python train.py --model="image embedding model" --dataset="photos of arthropod specimens (BIOSCAN-5M)" --train_examples=48750 --image_size=48 --crop_scale_min=1 --horizontal_flip=true --translate=0.12 --color_jitter=0.2 --targets=["family"] --num_classes=218 --embedding_dim=128 --arch="resnet" --norm="batchnorm" --hidden_act="silu" --channel_attention="se" --depths=[4, 4, 4, 4] --kernel_size=3 --stem="deep" --avg_pool_shortcut=true --widths=[96, 160, 288, 512] --am_softmax_margin=0.2 --am_softmax_scale=30 --init="trunc_normal_002" --residual_init="none" --optimizer="soap" --beta2=0.99 --learning_rate=0.0026 --beta1=0.95 --shampoo_beta=0.99 --eps=1e-08 --precondition_frequency=20 --max_precond_dim=1024 --merge_dims=true --one_sided=false --adamw_lr_other_params=0.0027 --max_steps=9500 --batch_size=128 --epochs=24.9 --lr_schedule="cosine" --final_lr_fraction=0 --warmup_steps=470 --weight_decay=0.06 --adamw_weight_decay_other_params=0.01
Rows from block 3 of a small image embedding model, named by matrix and row number. Rows with one number belong to one channel. Each number is 128 + 24 x the weight over its row's rms, rounded and kept within 0 to 255. All counts start at 0. Numbers have three digits each.
After each channel's rows are labels from the 100 images, of 14976, where the channel reaches its highest value: "responds to" is what is common among them. Only what is clearly more common there than usual is listed. The data: photos of arthropod specimens (BIOSCAN-5M).
# convs0: first 3x3 conv (model.blocks.3.convs.0.weight, 96x96x3x3, each kernel summed), inputs 0-95
# convs1: second 3x3 conv (model.blocks.3.convs.1.weight, 96x96x3x3, transposed, each kernel summed), outputs 0-95

convs0.61:107130167069124115102152106138101162116141164133152061115151109115123133105107160163145160167147129142128121128174142084092112115145111127152153131145110111127078139082147140148128142122124143140135131124108110100136144120072119136090099101135170132129075119141114078118115121126124128114
convs1.61:127129143132106140136130172114131127106152114139110179179106126152135102144129136118131144157147122172152131133199150104130093121167099150134095146151128100148085137099107117115146123146108114141117132122134134090120124101115151153196132182163118153112119119102131195135120105135118134098
responds to: order Hymenoptera

convs0.53:186133152070138133142085148157102108153116131103149100119105148138124115112131072143149090068152111139121109128132134114132113101113125170094090139156172110138117147157136134133129166148102133108106144103127185088125128124123115137080133112144148138130139075169128142116142116124133129112
convs1.53:077102135098141114133099111125103118145127133135122163126121155196110103124109096128147159113136111091143144131135154135130073146096117094098121130125130174126138134154136120129133152148102105137155139099192129115154095083093117098082111103084134125131105115127101130114147142091088143107
responds to: order Coleoptera

convs0.50:123161127098109092058155127121129105115115136114081161152145150108155157112177127146143133099121109157108148124135137160123130095123097102099132057146127173121105108163124124091076165161119110138103091118141110102139143117125141098107135152135141094134104143118130156154140116124151127135
convs1.50:158145147140153090129111128111116135058166147107120117107153130134130105086127164111134114101145085095108103123154120097158152126173128127115079134128154114101135147148121169092139185068101110132121136107175141123143127158105124161141149142175116104156125150132121128142139119154123137128
responds to: order Coleoptera

convs0.73:111089147073130139164094124118173196112124111110133128128149164170117125118122153176121092128154102136104073084144114180142136077148104145116110119124113143131152139124115114134105129139084106149128086141131116110113106115136128125134120134132117149136097136151099181159122120145134137094
convs1.73:101165104149080135082119112145112145142120155176142115114132135168091093090120156092152159139150122146088128094109142106096141101134126105105104119079084079108150136129102142102133136179138098130145112106166135118136171122142112138115137124160166133144117130134137098131134096121130144163
responds to: order Diptera; family Drosophilidae

convs0.51:136147129141159118116155142145122115088098143161160124151125048129146163116121093176096144104120118123155126145130130170097117123125144186142143104122119171129154115169133157134121081128158147140149105126125124130097148155152168133131079148086148159148130093138117128136114089130128151128
convs1.51:127107093123133121124159073120093142156101095126130124111094126123076082107088110148117124104123130150092116110134120135094091129080097106085160130124138175118131122148122126106124110109116120119086098118137107108125125127096119145137106110130142085171157101116173100092112123109170113163
responds to: order Hymenoptera

convs0.31:121123129138127129128103116110138118148153169098092118108138095083157120103130123113100135141133141105119130111124148093128096121123084105121113155111179084137165172119133136112142134088099083135120173087098153123140116112112078126086174151130097124108152110100138108133123154133150066119
convs1.31:162137112121114133111095121110157158114156131123116076148159109155146143127126113092158137163124136087126095112143094171097129187152113132127112098075137151140128130110094167133103159101096129112134147125064129149143090128143105132140139083121168153123139146147118142119126134149123075138
responds to: order Coleoptera

convs0.41:129129117123130120145114090146117131083128098130122127103125105134129134133096106105153123094135102163109112120115079114156141137123130085158157104114089144130108115118140181174139135165158145134112169112121151137128094152131083095140143169104094094106147120133110092141189106077129149157
convs1.41:130181146146120133162091116121152130134098126144107135122156129120110139154128069120104145088098149153173085162112099101149184112119111116159134090142114098119128183110110146071115122100111108149130080103138161140143103145123124149134152126129122111143137150132117129145150096129180136131
responds to: order Coleoptera

convs0.63:094097160121102121178101125122118140114128096103152096104092116122147120141127112104141092094095124160151149126101110120153143136099129167096094141145163169117116138132135163122124157126119136097114089132119129075144073097114150117131104123134133102131132156137099155093058152119093118127
convs1.63:118095160100092164089149120177162133118146135165137112129144123138106106130132114161146115098142147134160139103128106102115107096135144129136181120125137166108134116130105119124114129130160162116140158093146147055147145131140098109134107141121150160109063089188116124106112146128104125112
responds to: order Coleoptera

convs0.54:093094137149147165123116115147113090111129129129118103147107126137142106136152118097142160130124114122149087183114157104145100129141142172121095130121101093073114106123104117097116164152183154123171140112128131091100126130119168071083100134122122118089115125110137119176131097141130130144
convs1.54:162088117093147150124107128110153093161149148142140130094130112154092121130093120143122093121124167118097137117169153154124123131097117107109093147110123108102078159094093132163114136142108124129118099144107131124112121101135115097165096160134174107146182136111164112129115096098078144149
responds to: order Coleoptera

convs0.57:132133147136117170100123121109134144044122118119125120102131127146081112089121127144147167095131133120155124108117113127153126144124100154167131134089124154207138105099120170133138126114134121140151119086115104140121164117141113173153074143133104153110141150126138123128149135066145129118
convs1.57:128126132163154134117139129109130131107105126140138135106107114112111171111144103129138105111118098104107143125081105125095109101091117142179111162127133127074168156119142103098109122149090134105096125113177107102075108137076104094146119095120115092126137124109131107116087100143134088174
responds to: order Hymenoptera

convs0.68:086131131111148122167193171111116125109175087132138157155134127107106087128086177130091136136109161124076138160136150164131160123135155139114117094135133123086129128122077169117092147133096145139134138136166110120134127122131156120135141131115090139109099120086124120136123126136143172129
convs1.68:135082163108089136110122124133117125178141139157129172171118116116156085127130164102142134136178129136161155147127082106127127164100135096158134132136128119143111102108147163113114126119131097144111118124120106145142168143136183125115102110138079137108141103099176095139107129128137127191
responds to: order Hymenoptera

convs0.10:158111108123115123142046135192109101121152117160118108122123119127170103114133080123095113129129096118094155173111127134130118130147144106120122104137115161097147146110136095128118082085101170111128111130096097131103106118155127159139141148111089145070136141154121138157110116139128143124
convs1.10:095086174106130136158101130120141120128127135162104125130151108118103148139152106187106150145134143099136123139130132132105121129122216107142083174127119107149137139151096108126118120152140117116114129126118108115113109146094066119162087103135127097161095168113172138112154150118150127118
responds to: order Diptera; family Drosophilidae

convs0.67:155160144163098132125138117137087152152133114122145123150102123126074131178097153144128147131136074120125092155137132113127088127147137107153132121110081161148108149160131132097140152168120109150168121134134159107129143135112161181150110150141116119146128041140124107096130109140108126112
convs1.67:139126129040163143139151109108131118172169123130134148121112134134143120105148104144125121106118145119147142115113149100113134106105107127095170149125083121141120122149105123149139107133143174123113139142116151164132140134163167055125112157115092085104144146171130134134112076095141111121
responds to: order Coleoptera

convs0.75:098135107146155147121135098084149125117140172177107128131177154045103138102126120104129139088113154136092175128158151123086149112102135114109137134113133133136143136125136136127125095116123153151113139103135134149164139118147110072081105114084123139120096144107135134161125090117130154105
convs1.75:147141131121151113108172156073143119150127084132089176128072117121101116111111126120123133105122137110104122141162081149164156119121132131132141100146123102102089107123085140133115097091136146155103145102172148125129144155163125123161110129140126093178158124142109140112130153127084079135
responds to: order Coleoptera

convs0.9:147145113126122116140078089121149080151154080094139128133130138112113163137109129099092163152112123116138088182131145135094135107102152131109114092142155111166128159142133099155144109123125122140119153099122121091154091139090139160111129108157149080131097103085124112132139112177103117154
convs1.9:114119130119087126124078123144148176146145149133085170114137136140128114130138107109136072134112113124179122137117121147138135140149089165116121114144156119082083141128162136150163111105120134137133129110136104151148090093150121130113112074134129193140136153170082129162121116157153105111
responds to: order Coleoptera

convs0.82:119149149136103121150131095117102137136156137112072134117168129124142156158134136119139141091132126079132114090143094076113160135139094098098146114155078089121127124092124139168134136067104123110084128165142168130142159140134130128107125129132085155152137131085149123112082141111130145130
convs1.82:090104120140113086105130088081160108109166122147085140114132112175150160150053132157125164137102117124114128106142093121125133126154088130126151095146131112102107129094115120107153145120142133131084165137125155141135113145141118095092115127117099146173086150130106127140083132134110101131
responds to: order Coleoptera

convs0.21:154187159092118117113140113131127152137137150109101117110101145098090131181126160115097133117089142132133121145148083122146101083151117106109128179112139157111146093155090139137156155145098097132096099114123124128093093122124144121110119123148103131127095102110134146064167145154147128111
convs1.21:096123155115117108150132136159174160080091127153139116105099207109117150085158151125128125129116154135132112165116144096130134084112117180117123106152103111114173104135147136118119118191172109115127130123148131148138146129107181150127137139144138164111155105095127128114116130151122134139
responds to: order Diptera; family Drosophilidae