{"horizontal_flip": true, "color_jitter": 0.2, "embedding_dim": 128, "norm": "batchnorm", "lr": 0.0026, "eps": 1e-08, "warmup_steps": 470}
Rows from block 8 of a small image embedding model, named by matrix and row number. Rows with one number belong to one channel. Each number is 50 + 15 x the weight over its row's rms, rounded and kept within 0 to 99. All counts start at 0. After the name is the row's rms in percent of the matrix's.
Before each channel's rows are labels from the 100 images, of 14976, where the channel reaches its highest value: "responds to" is what is common among them. Only what is clearly more common there than usual is listed. The data: photos of arthropod specimens (BIOSCAN-5M). In brackets: how many of the 100.
# convs0: first 3x3 conv, stride 2 (model.blocks.8.convs.0.weight, 288x160x3x3, each kernel summed), inputs 0-159
# convs1: second 3x3 conv (model.blocks.8.convs.1.weight, 288x288x3x3, transposed, each kernel summed), outputs 0-95

responds to: class Arachnida (25)
convs0.201 099:76 82 26 57 62 50 67 55 66 59 14 34 49 48 37 65 31 82 73 74 43 69 37 53 50 54 34 38 39 08 36 50 71 55 29 71 57 58 42 50 75 42 13 61 37 48 35 38 43 59 45 32 45 44 44 91 46 39 50 51 66 42 44 36 28 33 41 60 41 44 43 50 60 35 42 37 48 52 46 67 57 60 57 41 36 62 74 86 42 47 48 61 63 31 56 62 44 24 49 57 60 43 48 76 43 66 37 41 70 55 52 46 38 24 19 36 70 72 19 42 44 49 53 46 49 35 36 52 30 60 52 69 52 43 78 39 46 37 32 43 49 45 49 61 71 34 30 33 52 58 23 45 52 48 51 34 38 52 62 26
convs1.201 106:40 67 50 44 40 50 57 75 23 42 56 52 44 60 41 64 59 43 74 44 61 48 47 79 44 55 47 54 41 49 95 58 42 37 53 43 49 73 41 54 61 69 31 38 56 37 28 69 69 58 62 29 46 36 45 54 73 63 32 71 73 54 70 68 62 69 55 38 57 41 56 50 30 35 40 60 14 51 44 42 78 41 46 48 27 22 60 33 68 43 87 46 58 29 57 49

responds to: order Hymenoptera (43)
convs0.275 094:44 53 57 50 54 41 50 81 60 43 60 59 27 37 50 60 74 56 23 52 37 30 48 53 68 57 67 64 26 21 53 44 70 45 48 32 60 14 19 55 41 52 43 44 46 38 57 45 75 49 84 47 72 41 42 32 32 51 50 75 50 48 47 56 57 43 48 46 33 46 49 34 42 55 22 20 99 52 52 49 66 55 35 57 78 61 39 23 51 53 44 37 58 42 61 48 40 46 66 55 51 47 56 62 61 57 45 63 27 26 51 48 79 62 39 33 38 73 23 40 23 38 29 59 31 56 62 40 34 52 24 42 54 41 51 40 64 45 51 71 29 39 47 59 31 57 38 51 35 38 39 77 34 43 47 62 41 14 74 72
convs1.275 100:48 34 44 53 60 45 43 52 57 43 38 42 65 50 61 33 51 49 79 46 48 34 43 34 49 44 54 65 42 50 38 33 39 81 38 49 29 44 55 65 73 43 50 66 55 74 63 34 61 83 23 70 53 38 43 67 14 54 56 48 67 50 45 60 76 72 57 50 12 55 37 69 93 40 59 62 58 46 75 67 33 64 55 81 49 20 33 35 49 62 53 22 52 43 61 57

responds to: order Coleoptera (58)
convs0.30 090:38 56 23 58 34 45 51 64 48 32 37 55 68 56 29 66 24 32 29 29 67 49 55 40 56 66 56 33 38 45 47 31 39 02 65 13 53 29 69 46 41 39 33 17 40 41 64 69 39 44 46 63 48 45 48 66 34 39 44 44 37 57 73 18 31 22 42 38 62 55 51 36 33 64 51 55 51 49 57 52 40 51 45 40 53 56 54 17 36 40 56 49 41 55 72 48 69 47 53 42 62 33 59 49 55 50 64 66 46 41 48 44 55 33 52 12 64 51 64 39 52 21 29 44 35 27 72 53 21 32 50 49 57 55 25 68 56 38 89 73 59 46 48 57 39 71 64 79 40 54 30 57 47 33 40 37 36 26 58 33
convs1.30 093:69 65 44 89 50 46 37 64 21 27 30 47 65 55 52 58 52 55 53 43 59 63 90 59 76 38 79 42 69 58 50 43 50 42 61 51 65 74 38 64 41 57 46 65 30 61 39 58 39 36 46 47 51 46 58 64 35 43 16 46 50 56 59 58 53 76 77 47 41 41 44 77 56 62 68 61 57 84 56 47 39 42 42 51 68 64 51 59 29 41 43 73 64 54 40 38

responds to: order Diptera (77)
convs0.24 091:44 61 82 35 28 44 40 59 39 35 70 47 46 50 55 45 82 39 32 35 53 50 42 45 63 32 58 71 47 55 60 63 53 47 69 54 76 46 23 41 71 55 50 38 56 58 59 62 74 15 34 67 62 56 53 35 46 34 54 52 34 60 68 64 51 48 52 44 36 57 47 65 40 57 39 54 59 63 63 61 65 28 41 49 68 34 88 43 44 71 49 39 35 36 27 60 41 65 39 47 42 91 15 47 51 50 45 54 69 56 42 85 44 37 63 38 18 75 44 71 81 44 21 56 57 40 56 43 63 61 48 54 45 48 71 43 24 40 27 24 41 43 31 70 51 70 51 93 33 56 44 45 59 43 27 54 47 40 60 39
convs1.24 096:38 29 66 43 70 55 38 40 28 45 25 36 20 35 63 57 75 35 49 64 36 47 58 56 29 62 38 39 44 48 29 37 57 42 44 81 55 47 51 59 45 51 39 45 49 26 35 48 37 68 47 52 42 20 31 86 46 56 62 38 55 44 40 19 16 41 60 36 44 24 41 35 38 62 47 57 45 29 27 64 58 32 40 37 64 72 53 63 47 35 52 37 37 34 72 23

responds to: order Hemiptera (40)
convs0.153 097:50 48 45 58 63 43 37 53 57 47 53 41 81 47 26 29 74 79 12 46 47 47 62 38 42 27 61 64 33 41 65 51 49 53 68 64 40 51 46 51 57 74 55 48 20 77 53 42 71 48 75 51 65 85 60 67 87 81 40 59 46 61 35 79 58 45 47 38 61 15 65 64 53 61 50 74 42 38 52 27 52 52 43 65 29 70 37 43 31 44 49 52 55 41 70 30 47 49 38 61 62 60 55 36 49 84 53 32 37 42 59 45 46 63 58 11 30 50 19 50 47 41 39 25 27 42 42 63 38 19 64 49 65 57 44 43 52 42 45 49 56 67 57 72 31 62 49 37 47 41 56 48 63 48 45 44 21 63 38 76
convs1.153 106:54 58 54 76 32 65 55 49 36 44 27 49 74 84 46 17 49 66 79 35 71 56 39 99 68 24 66 53 67 37 58 32 92 59 62 59 36 49 55 49 46 67 32 36 55 37 51 43 63 50 59 58 50 48 21 36 55 35 50 26 66 64 53 61 42 43 44 60 50 33 60 78 62 31 52 30 48 55 34 56 73 43 44 51 42 42 48 59 43 56 34 41 59 48 44 45

responds to: family Drosophilidae (25)
convs0.27 107:57 40 45 46 61 50 14 47 50 31 61 55 71 19 65 41 61 43 47 59 50 37 51 69 69 47 42 64 40 31 85 51 14 44 42 59 52 53 70 61 48 74 65 23 67 56 53 39 60 72 43 50 70 74 59 76 37 48 45 40 59 52 63 50 62 39 63 66 48 16 58 57 52 71 57 82 51 74 40 37 63 44 65 74 40 44 66 71 49 63 58 32 49 53 38 64 45 58 52 60 83 61 60 38 56 40 66 58 21 59 43 43 46 53 41 43 34 73 62 71 65 87 49 58 46 35 50 58 54 44 50 80 67 50 63 45 52 71 59 59 67 60 49 73 43 39 89 42 57 68 23 26 23 44 57 82 39 51 42 48
convs1.27 097:48 71 26 57 47 40 60 47 35 64 38 44 65 38 57 33 52 15 64 36 14 71 48 39 48 40 50 65 63 52 29 73 49 35 37 56 50 44 35 44 57 70 57 66 47 49 69 77 64 60 64 44 52 54 40 56 44 43 53 32 29 56 57 53 58 61 68 25 61 50 69 54 72 57 52 52 61 72 67 56 28 45 47 69 57 45 23 44 33 60 60 49 45 49 32 39

responds to: order Hymenoptera (46)
convs0.46 100:49 49 34 69 49 50 60 40 63 54 68 31 76 54 75 27 46 60 20 51 58 63 54 52 52 46 65 45 59 73 53 33 42 24 61 62 71 60 34 58 31 61 86 36 35 43 37 14 65 63 27 49 41 47 47 63 59 33 34 60 54 32 69 05 59 41 25 63 53 45 31 48 60 44 28 26 49 42 56 46 69 73 46 59 39 46 50 57 27 44 44 41 33 57 53 56 90 61 09 36 56 49 44 56 63 36 39 44 55 51 62 67 37 33 34 63 61 34 48 41 40 57 52 93 50 60 47 52 72 65 27 48 52 45 68 56 42 64 60 36 51 81 58 64 84 58 63 48 50 72 46 40 49 47 24 29 55 33 56 42
convs1.46 109:42 61 51 41 18 48 59 41 36 41 73 50 59 71 28 50 64 40 47 62 43 34 46 56 58 61 34 33 48 47 51 31 45 53 36 30 54 64 54 59 52 26 31 66 33 76 64 40 55 64 83 60 78 44 52 50 53 21 54 50 59 60 56 60 61 34 30 59 64 37 43 58 48 50 51 53 11 23 67 59 61 58 33 48 49 32 41 32 43 46 62 53 49 62 46 51

responds to: order Hymenoptera (43)
convs0.283 107:40 56 44 33 56 69 69 39 54 40 78 49 40 61 33 44 30 55 46 62 33 52 50 37 78 63 49 47 66 45 52 71 45 60 44 72 41 74 53 74 56 69 31 35 46 63 59 10 59 71 40 39 54 41 45 80 51 42 50 39 65 42 81 52 70 71 51 52 31 54 49 46 58 50 46 36 37 40 40 42 50 22 60 47 37 41 43 16 50 46 74 58 49 81 69 49 70 58 22 26 77 55 48 05 43 37 42 35 43 44 51 82 62 50 53 42 40 44 82 55 53 68 11 78 61 45 58 41 46 43 51 62 58 43 70 39 49 39 67 61 66 63 29 72 38 59 30 55 53 47 75 53 53 71 65 46 58 64 74 55
convs1.283 096:56 30 39 69 40 57 22 57 66 42 55 64 52 36 47 52 69 52 60 46 45 48 59 40 55 64 55 64 22 79 40 55 59 51 41 39 59 35 53 45 68 29 48 45 35 43 60 49 48 39 48 60 17 62 51 21 27 61 62 29 53 55 43 61 44 48 42 58 33 58 59 55 61 74 44 61 32 54 60 37 58 27 66 65 39 60 36 32 69 68 97 62 54 39 42 53

responds to: family Drosophilidae (26)
convs0.111 090:42 50 45 48 25 46 40 48 61 30 56 30 75 26 43 52 44 48 35 44 60 40 48 49 50 45 60 46 43 65 59 58 28 48 70 32 63 13 46 89 51 57 59 33 54 55 60 99 49 81 52 54 32 30 58 85 61 72 42 49 35 20 48 50 40 39 64 47 56 32 48 55 46 48 46 56 68 49 65 72 33 56 48 20 35 56 80 52 40 53 43 64 56 42 41 59 63 47 36 65 61 36 50 47 65 54 68 42 30 55 66 57 37 77 25 36 56 43 70 64 22 25 42 32 51 46 42 62 61 12 51 36 56 55 38 45 23 42 24 31 37 74 59 46 12 46 55 50 61 50 32 78 47 30 49 51 47 42 50 48
convs1.111 099:60 53 36 53 36 43 48 48 49 65 51 25 53 58 33 57 39 55 29 53 24 74 55 43 15 46 33 78 51 55 85 37 67 54 37 53 66 87 47 43 45 60 53 63 39 61 50 55 54 43 49 38 32 44 38 84 35 37 72 41 29 50 43 38 41 48 41 20 60 55 56 47 41 28 61 41 94 51 44 66 44 43 30 67 40 63 49 21 24 52 61 53 42 54 38 69

responds to: order Diptera (66)
convs0.28 105:63 09 88 57 51 67 73 31 44 48 40 58 49 62 63 32 64 49 41 59 38 45 44 46 61 56 25 43 79 81 44 25 40 29 56 52 59 42 48 35 28 53 28 47 60 71 12 75 52 39 62 53 39 49 59 25 37 61 37 60 49 40 45 53 30 26 58 30 36 39 42 33 43 35 59 32 32 60 45 43 44 42 55 30 32 80 54 31 52 78 49 43 41 36 32 34 51 36 60 53 53 43 81 56 51 62 53 59 68 60 49 48 36 70 52 77 22 73 56 47 38 39 54 58 53 57 22 46 54 74 69 63 44 68 21 68 62 63 49 64 38 29 49 51 51 55 45 59 54 65 33 71 26 46 25 53 44 56 15 57
convs1.28 103:72 27 48 44 47 43 65 76 41 47 46 56 55 49 59 50 57 41 49 34 48 49 50 48 52 49 58 31 50 39 67 43 27 52 51 46 31 28 43 62 46 59 37 56 27 42 50 28 22 44 44 27 54 42 42 59 38 60 29 57 51 45 43 15 22 56 20 35 57 54 41 45 44 54 54 57 50 58 42 59 58 41 25 35 95 55 40 12 31 39 43 50 34 31 68 67

responds to: order Coleoptera (38)
convs0.18 117:48 36 37 72 77 46 62 61 80 49 35 44 50 40 19 57 30 20 28 29 48 51 49 46 61 54 60 58 58 72 48 25 97 37 56 40 70 66 34 95 48 64 38 42 31 49 56 53 54 85 45 52 24 45 55 39 57 39 71 61 32 63 41 36 48 67 39 48 41 46 39 48 46 31 62 24 52 81 66 36 65 64 44 45 94 51 31 85 55 48 77 47 47 49 58 45 35 59 39 66 76 36 56 58 82 48 49 54 52 45 37 61 47 47 58 41 69 47 39 23 54 68 55 38 33 50 65 36 33 57 82 63 46 51 28 61 49 40 50 47 48 45 59 47 31 45 58 69 52 51 65 40 58 48 57 34 41 48 48 27
convs1.18 107:61 63 52 69 85 27 47 67 72 47 35 45 62 62 47 41 15 67 45 56 42 71 23 51 54 68 24 32 40 59 49 39 24 44 49 61 55 28 33 44 49 10 42 74 48 31 48 57 51 72 24 47 49 40 31 84 55 34 51 32 72 48 81 78 59 74 52 40 45 59 45 44 47 21 33 41 61 50 32 59 46 53 40 48 66 43 44 24 52 54 42 51 50 52 30 55

responds to: order Lepidoptera (28)
convs0.81 102:56 38 22 59 51 29 48 54 71 41 65 45 47 61 39 50 52 44 79 44 79 40 49 55 28 82 24 32 42 87 47 32 36 71 61 44 42 26 60 24 44 32 48 70 48 37 31 33 27 70 49 71 56 64 48 57 38 48 38 49 62 47 67 57 52 30 60 62 60 19 55 35 36 63 64 42 73 40 37 42 35 44 61 40 51 34 65 58 32 30 48 40 32 46 54 50 61 70 35 55 67 62 31 81 62 44 52 46 44 54 26 31 65 98 44 38 56 45 46 40 47 73 32 46 54 56 18 49 41 36 52 52 45 39 58 16 63 63 26 70 61 53 65 57 78 50 48 21 48 63 51 78 61 32 47 55 66 46 53 48
convs1.81 093:31 54 48 59 48 59 40 69 50 54 68 60 52 47 30 52 60 62 48 56 53 38 68 56 82 52 41 36 43 62 39 80 71 41 49 49 51 47 63 66 39 58 53 45 53 66 39 49 58 63 48 43 43 56 66 62 34 52 15 61 53 56 51 67 82 16 20 34 19 39 31 30 59 41 79 63 73 68 22 29 35 64 67 54 61 57 69 54 65 45 63 30 36 66 33 45

responds to: order Coleoptera (38)
convs0.101 101:46 64 63 63 52 69 42 41 39 70 58 66 85 56 26 36 62 43 45 50 53 42 53 32 32 52 46 37 46 20 50 21 66 32 49 60 36 70 40 38 67 28 63 39 58 59 44 36 48 53 59 84 65 41 36 60 49 44 50 27 57 43 45 39 27 64 58 60 39 74 42 21 53 47 40 30 67 69 85 59 48 58 47 46 16 38 32 33 55 63 51 55 71 51 34 52 66 59 42 27 52 45 36 58 43 64 56 43 52 62 33 37 34 16 49 34 63 34 73 52 27 37 48 75 66 93 22 46 63 64 56 34 30 60 69 75 80 60 46 34 68 40 49 65 58 37 63 33 51 79 49 68 42 55 57 50 50 63 37 32
convs1.101 097:59 84 43 51 54 62 42 31 57 39 58 68 38 47 43 64 60 56 77 31 27 58 59 55 38 51 55 46 58 55 39 33 58 29 40 32 25 61 63 56 40 58 49 40 76 51 65 59 41 26 35 48 54 56 50 86 40 36 42 47 60 48 73 72 57 58 39 35 42 42 42 42 50 31 43 49 57 18 49 46 30 39 44 74 36 38 74 56 45 19 48 44 74 72 78 60

responds to: order Diptera (65)
convs0.248 110:43 44 36 33 47 38 36 47 57 51 39 54 73 45 09 38 52 26 45 38 60 50 31 45 42 54 46 29 22 55 21 33 28 41 40 24 46 59 65 66 58 22 56 58 43 49 48 50 58 62 30 42 74 42 40 39 44 73 46 36 52 37 50 74 47 49 36 56 76 76 62 53 41 58 53 47 60 53 67 68 31 52 58 54 18 43 53 45 46 67 48 24 40 58 61 58 43 57 36 60 65 52 59 50 63 48 26 72 16 44 58 57 27 44 56 94 80 31 48 49 29 15 34 32 45 45 23 59 58 67 77 33 45 76 38 48 43 40 35 48 45 69 36 58 64 71 48 26 66 45 76 76 50 45 38 58 54 43 48 80
convs1.248 108:40 53 50 66 80 56 57 26 60 18 49 36 53 75 74 65 71 30 37 50 40 57 35 64 36 50 59 71 36 34 53 39 09 34 70 49 65 40 71 47 45 54 48 38 43 50 42 64 66 45 80 37 51 49 55 68 62 51 59 60 28 63 46 19 50 49 56 44 64 56 52 55 30 61 26 37 39 36 65 57 40 57 79 28 48 63 40 45 38 58 49 54 72 64 30 65

responds to: order Diptera (65)
convs0.188 096:53 64 45 58 23 37 31 40 42 40 67 49 50 22 51 92 77 35 69 47 22 57 34 45 41 44 48 58 26 43 46 59 56 51 59 60 39 57 56 32 69 31 34 41 62 79 43 31 63 58 61 73 39 53 56 43 31 57 79 36 45 49 81 53 48 53 60 44 38 39 43 58 39 46 65 55 40 43 50 32 52 51 56 16 50 41 52 70 15 67 50 53 48 18 32 56 67 48 52 42 54 52 40 48 47 66 33 43 46 40 45 36 41 64 45 47 70 43 63 49 34 30 40 38 55 41 58 77 39 54 51 60 45 42 73 70 63 70 58 54 42 65 90 57 67 65 43 45 54 84 43 98 26 46 61 79 47 80 26 40
convs1.188 096:72 39 83 35 75 31 50 83 40 42 36 39 49 44 63 59 56 59 60 52 51 55 48 45 48 27 66 53 51 36 59 77 60 38 42 67 74 66 57 51 37 50 65 47 80 73 69 42 30 56 50 48 33 38 29 36 86 58 63 47 47 53 75 54 37 65 57 70 70 51 45 55 38 47 70 56 36 41 68 40 54 63 50 59 62 33 12 59 60 24 32 63 20 27 38 44

responds to: order Coleoptera (74)
convs0.241 098:46 08 58 36 60 45 66 70 63 52 56 49 35 51 44 83 53 32 52 48 28 56 69 78 52 46 60 79 56 50 62 35 82 40 49 36 60 47 37 49 66 32 57 40 58 33 78 33 73 52 59 64 50 65 66 51 37 46 66 75 59 32 54 75 76 39 65 47 43 54 70 45 55 32 27 64 87 60 27 50 52 61 60 53 63 37 62 51 58 49 53 60 54 36 50 82 55 42 46 52 62 68 55 35 42 31 44 71 50 61 39 50 27 58 42 32 38 61 56 19 91 56 43 63 52 47 69 56 50 62 58 27 46 80 28 43 32 34 49 53 48 39 73 19 64 20 34 69 38 62 68 45 70 48 43 56 60 62 34 64
convs1.241 092:16 75 44 35 66 38 28 40 67 43 49 61 53 54 57 55 48 45 76 36 24 56 45 56 38 31 52 40 46 29 65 50 46 61 52 25 53 51 35 40 46 35 70 48 92 59 50 32 26 32 24 50 67 49 42 34 33 36 41 50 39 60 73 41 42 64 47 41 68 32 62 75 44 58 60 39 20 48 63 57 75 48 37 48 79 50 58 18 37 45 53 52 39 10 44 34

responds to: order Coleoptera (37)
convs0.278 108:68 41 58 41 50 72 16 38 67 47 47 57 46 45 44 44 33 79 93 49 61 46 79 52 46 56 39 38 71 56 45 21 37 57 71 31 39 39 41 68 40 48 55 36 49 49 29 42 38 54 89 50 49 43 33 08 52 49 51 55 54 55 41 77 59 52 37 53 36 65 38 52 55 83 48 45 45 69 52 62 64 71 81 57 33 66 41 65 52 34 68 52 58 44 29 65 36 26 55 48 64 49 31 17 58 50 54 16 42 74 69 47 54 35 46 55 52 45 44 53 39 28 46 64 24 48 39 74 38 58 53 48 59 41 31 40 59 70 22 40 43 65 49 43 65 71 35 90 46 64 47 44 46 46 32 66 62 48 65 75
convs1.278 099:98 44 61 56 53 36 46 21 59 54 48 55 54 69 29 22 89 45 40 43 43 52 78 49 20 67 32 46 42 40 51 47 60 47 47 30 82 73 40 48 57 63 39 45 26 46 40 48 39 46 65 60 43 42 51 46 63 48 65 26 45 86 60 43 50 38 69 71 70 42 45 48 53 42 22 70 27 31 60 58 38 48 44 44 51 60 28 26 44 39 51 58 41 46 40 37

responds to: order Diptera (60)
convs0.82 087:25 45 39 09 57 38 31 56 54 40 58 75 56 25 42 46 39 29 84 41 34 49 40 73 51 53 73 84 28 61 31 26 36 51 39 41 30 72 56 61 66 59 68 58 75 35 53 67 55 55 51 42 52 53 79 56 37 47 50 68 49 29 65 68 28 65 36 58 61 46 65 69 50 53 51 52 38 51 63 40 46 50 49 54 58 41 28 46 92 32 44 45 49 65 26 54 67 42 73 42 61 25 36 42 48 55 53 56 61 44 07 39 56 41 56 54 44 38 51 12 49 66 54 43 38 45 45 57 25 28 39 39 55 46 45 33 73 38 59 86 48 62 57 42 42 23 58 74 43 41 56 56 27 40 43 44 30 49 75 43
convs1.82 092:34 63 58 74 83 42 45 36 32 37 43 46 29 40 28 62 50 51 32 38 58 63 55 73 58 22 55 28 71 24 62 48 39 47 38 43 75 38 32 35 67 56 40 38 44 36 31 90 80 53 50 95 65 30 45 45 49 40 28 49 56 66 57 89 18 39 65 43 40 50 30 42 45 57 50 57 67 56 59 72 56 29 55 50 70 37 22 71 40 50 70 71 58 43 54 11

responds to: order Hemiptera (30)
convs0.87 103:60 41 29 62 27 49 44 64 35 63 66 67 56 39 39 46 36 54 56 41 59 39 48 34 51 76 44 44 62 52 45 42 66 50 34 35 50 28 43 09 60 64 32 51 37 27 58 47 50 56 54 32 49 55 53 50 33 38 54 47 41 54 51 85 41 52 41 32 41 45 49 37 25 50 56 54 41 27 62 19 49 48 45 57 69 91 41 45 32 58 49 50 59 47 54 86 55 50 30 37 27 48 58 55 61 57 24 57 37 54 45 56 41 48 52 36 84 36 70 50 39 20 50 40 43 56 93 27 41 29 31 57 45 47 59 69 53 54 43 30 71 29 44 66 29 70 43 85 53 68 89 59 57 22 44 62 46 17 30 52
convs1.87 110:36 43 38 51 70 34 48 44 64 44 39 64 57 66 57 56 47 54 35 61 28 60 27 70 56 74 56 49 53 62 32 57 22 62 42 67 54 81 63 64 38 41 56 67 43 57 56 44 43 56 54 73 44 64 44 77 51 38 29 58 63 57 52 55 60 50 50 50 50 55 19 57 46 40 49 35 43 46 38 42 64 58 70 67 42 46 51 16 70 32 48 38 37 51 66 54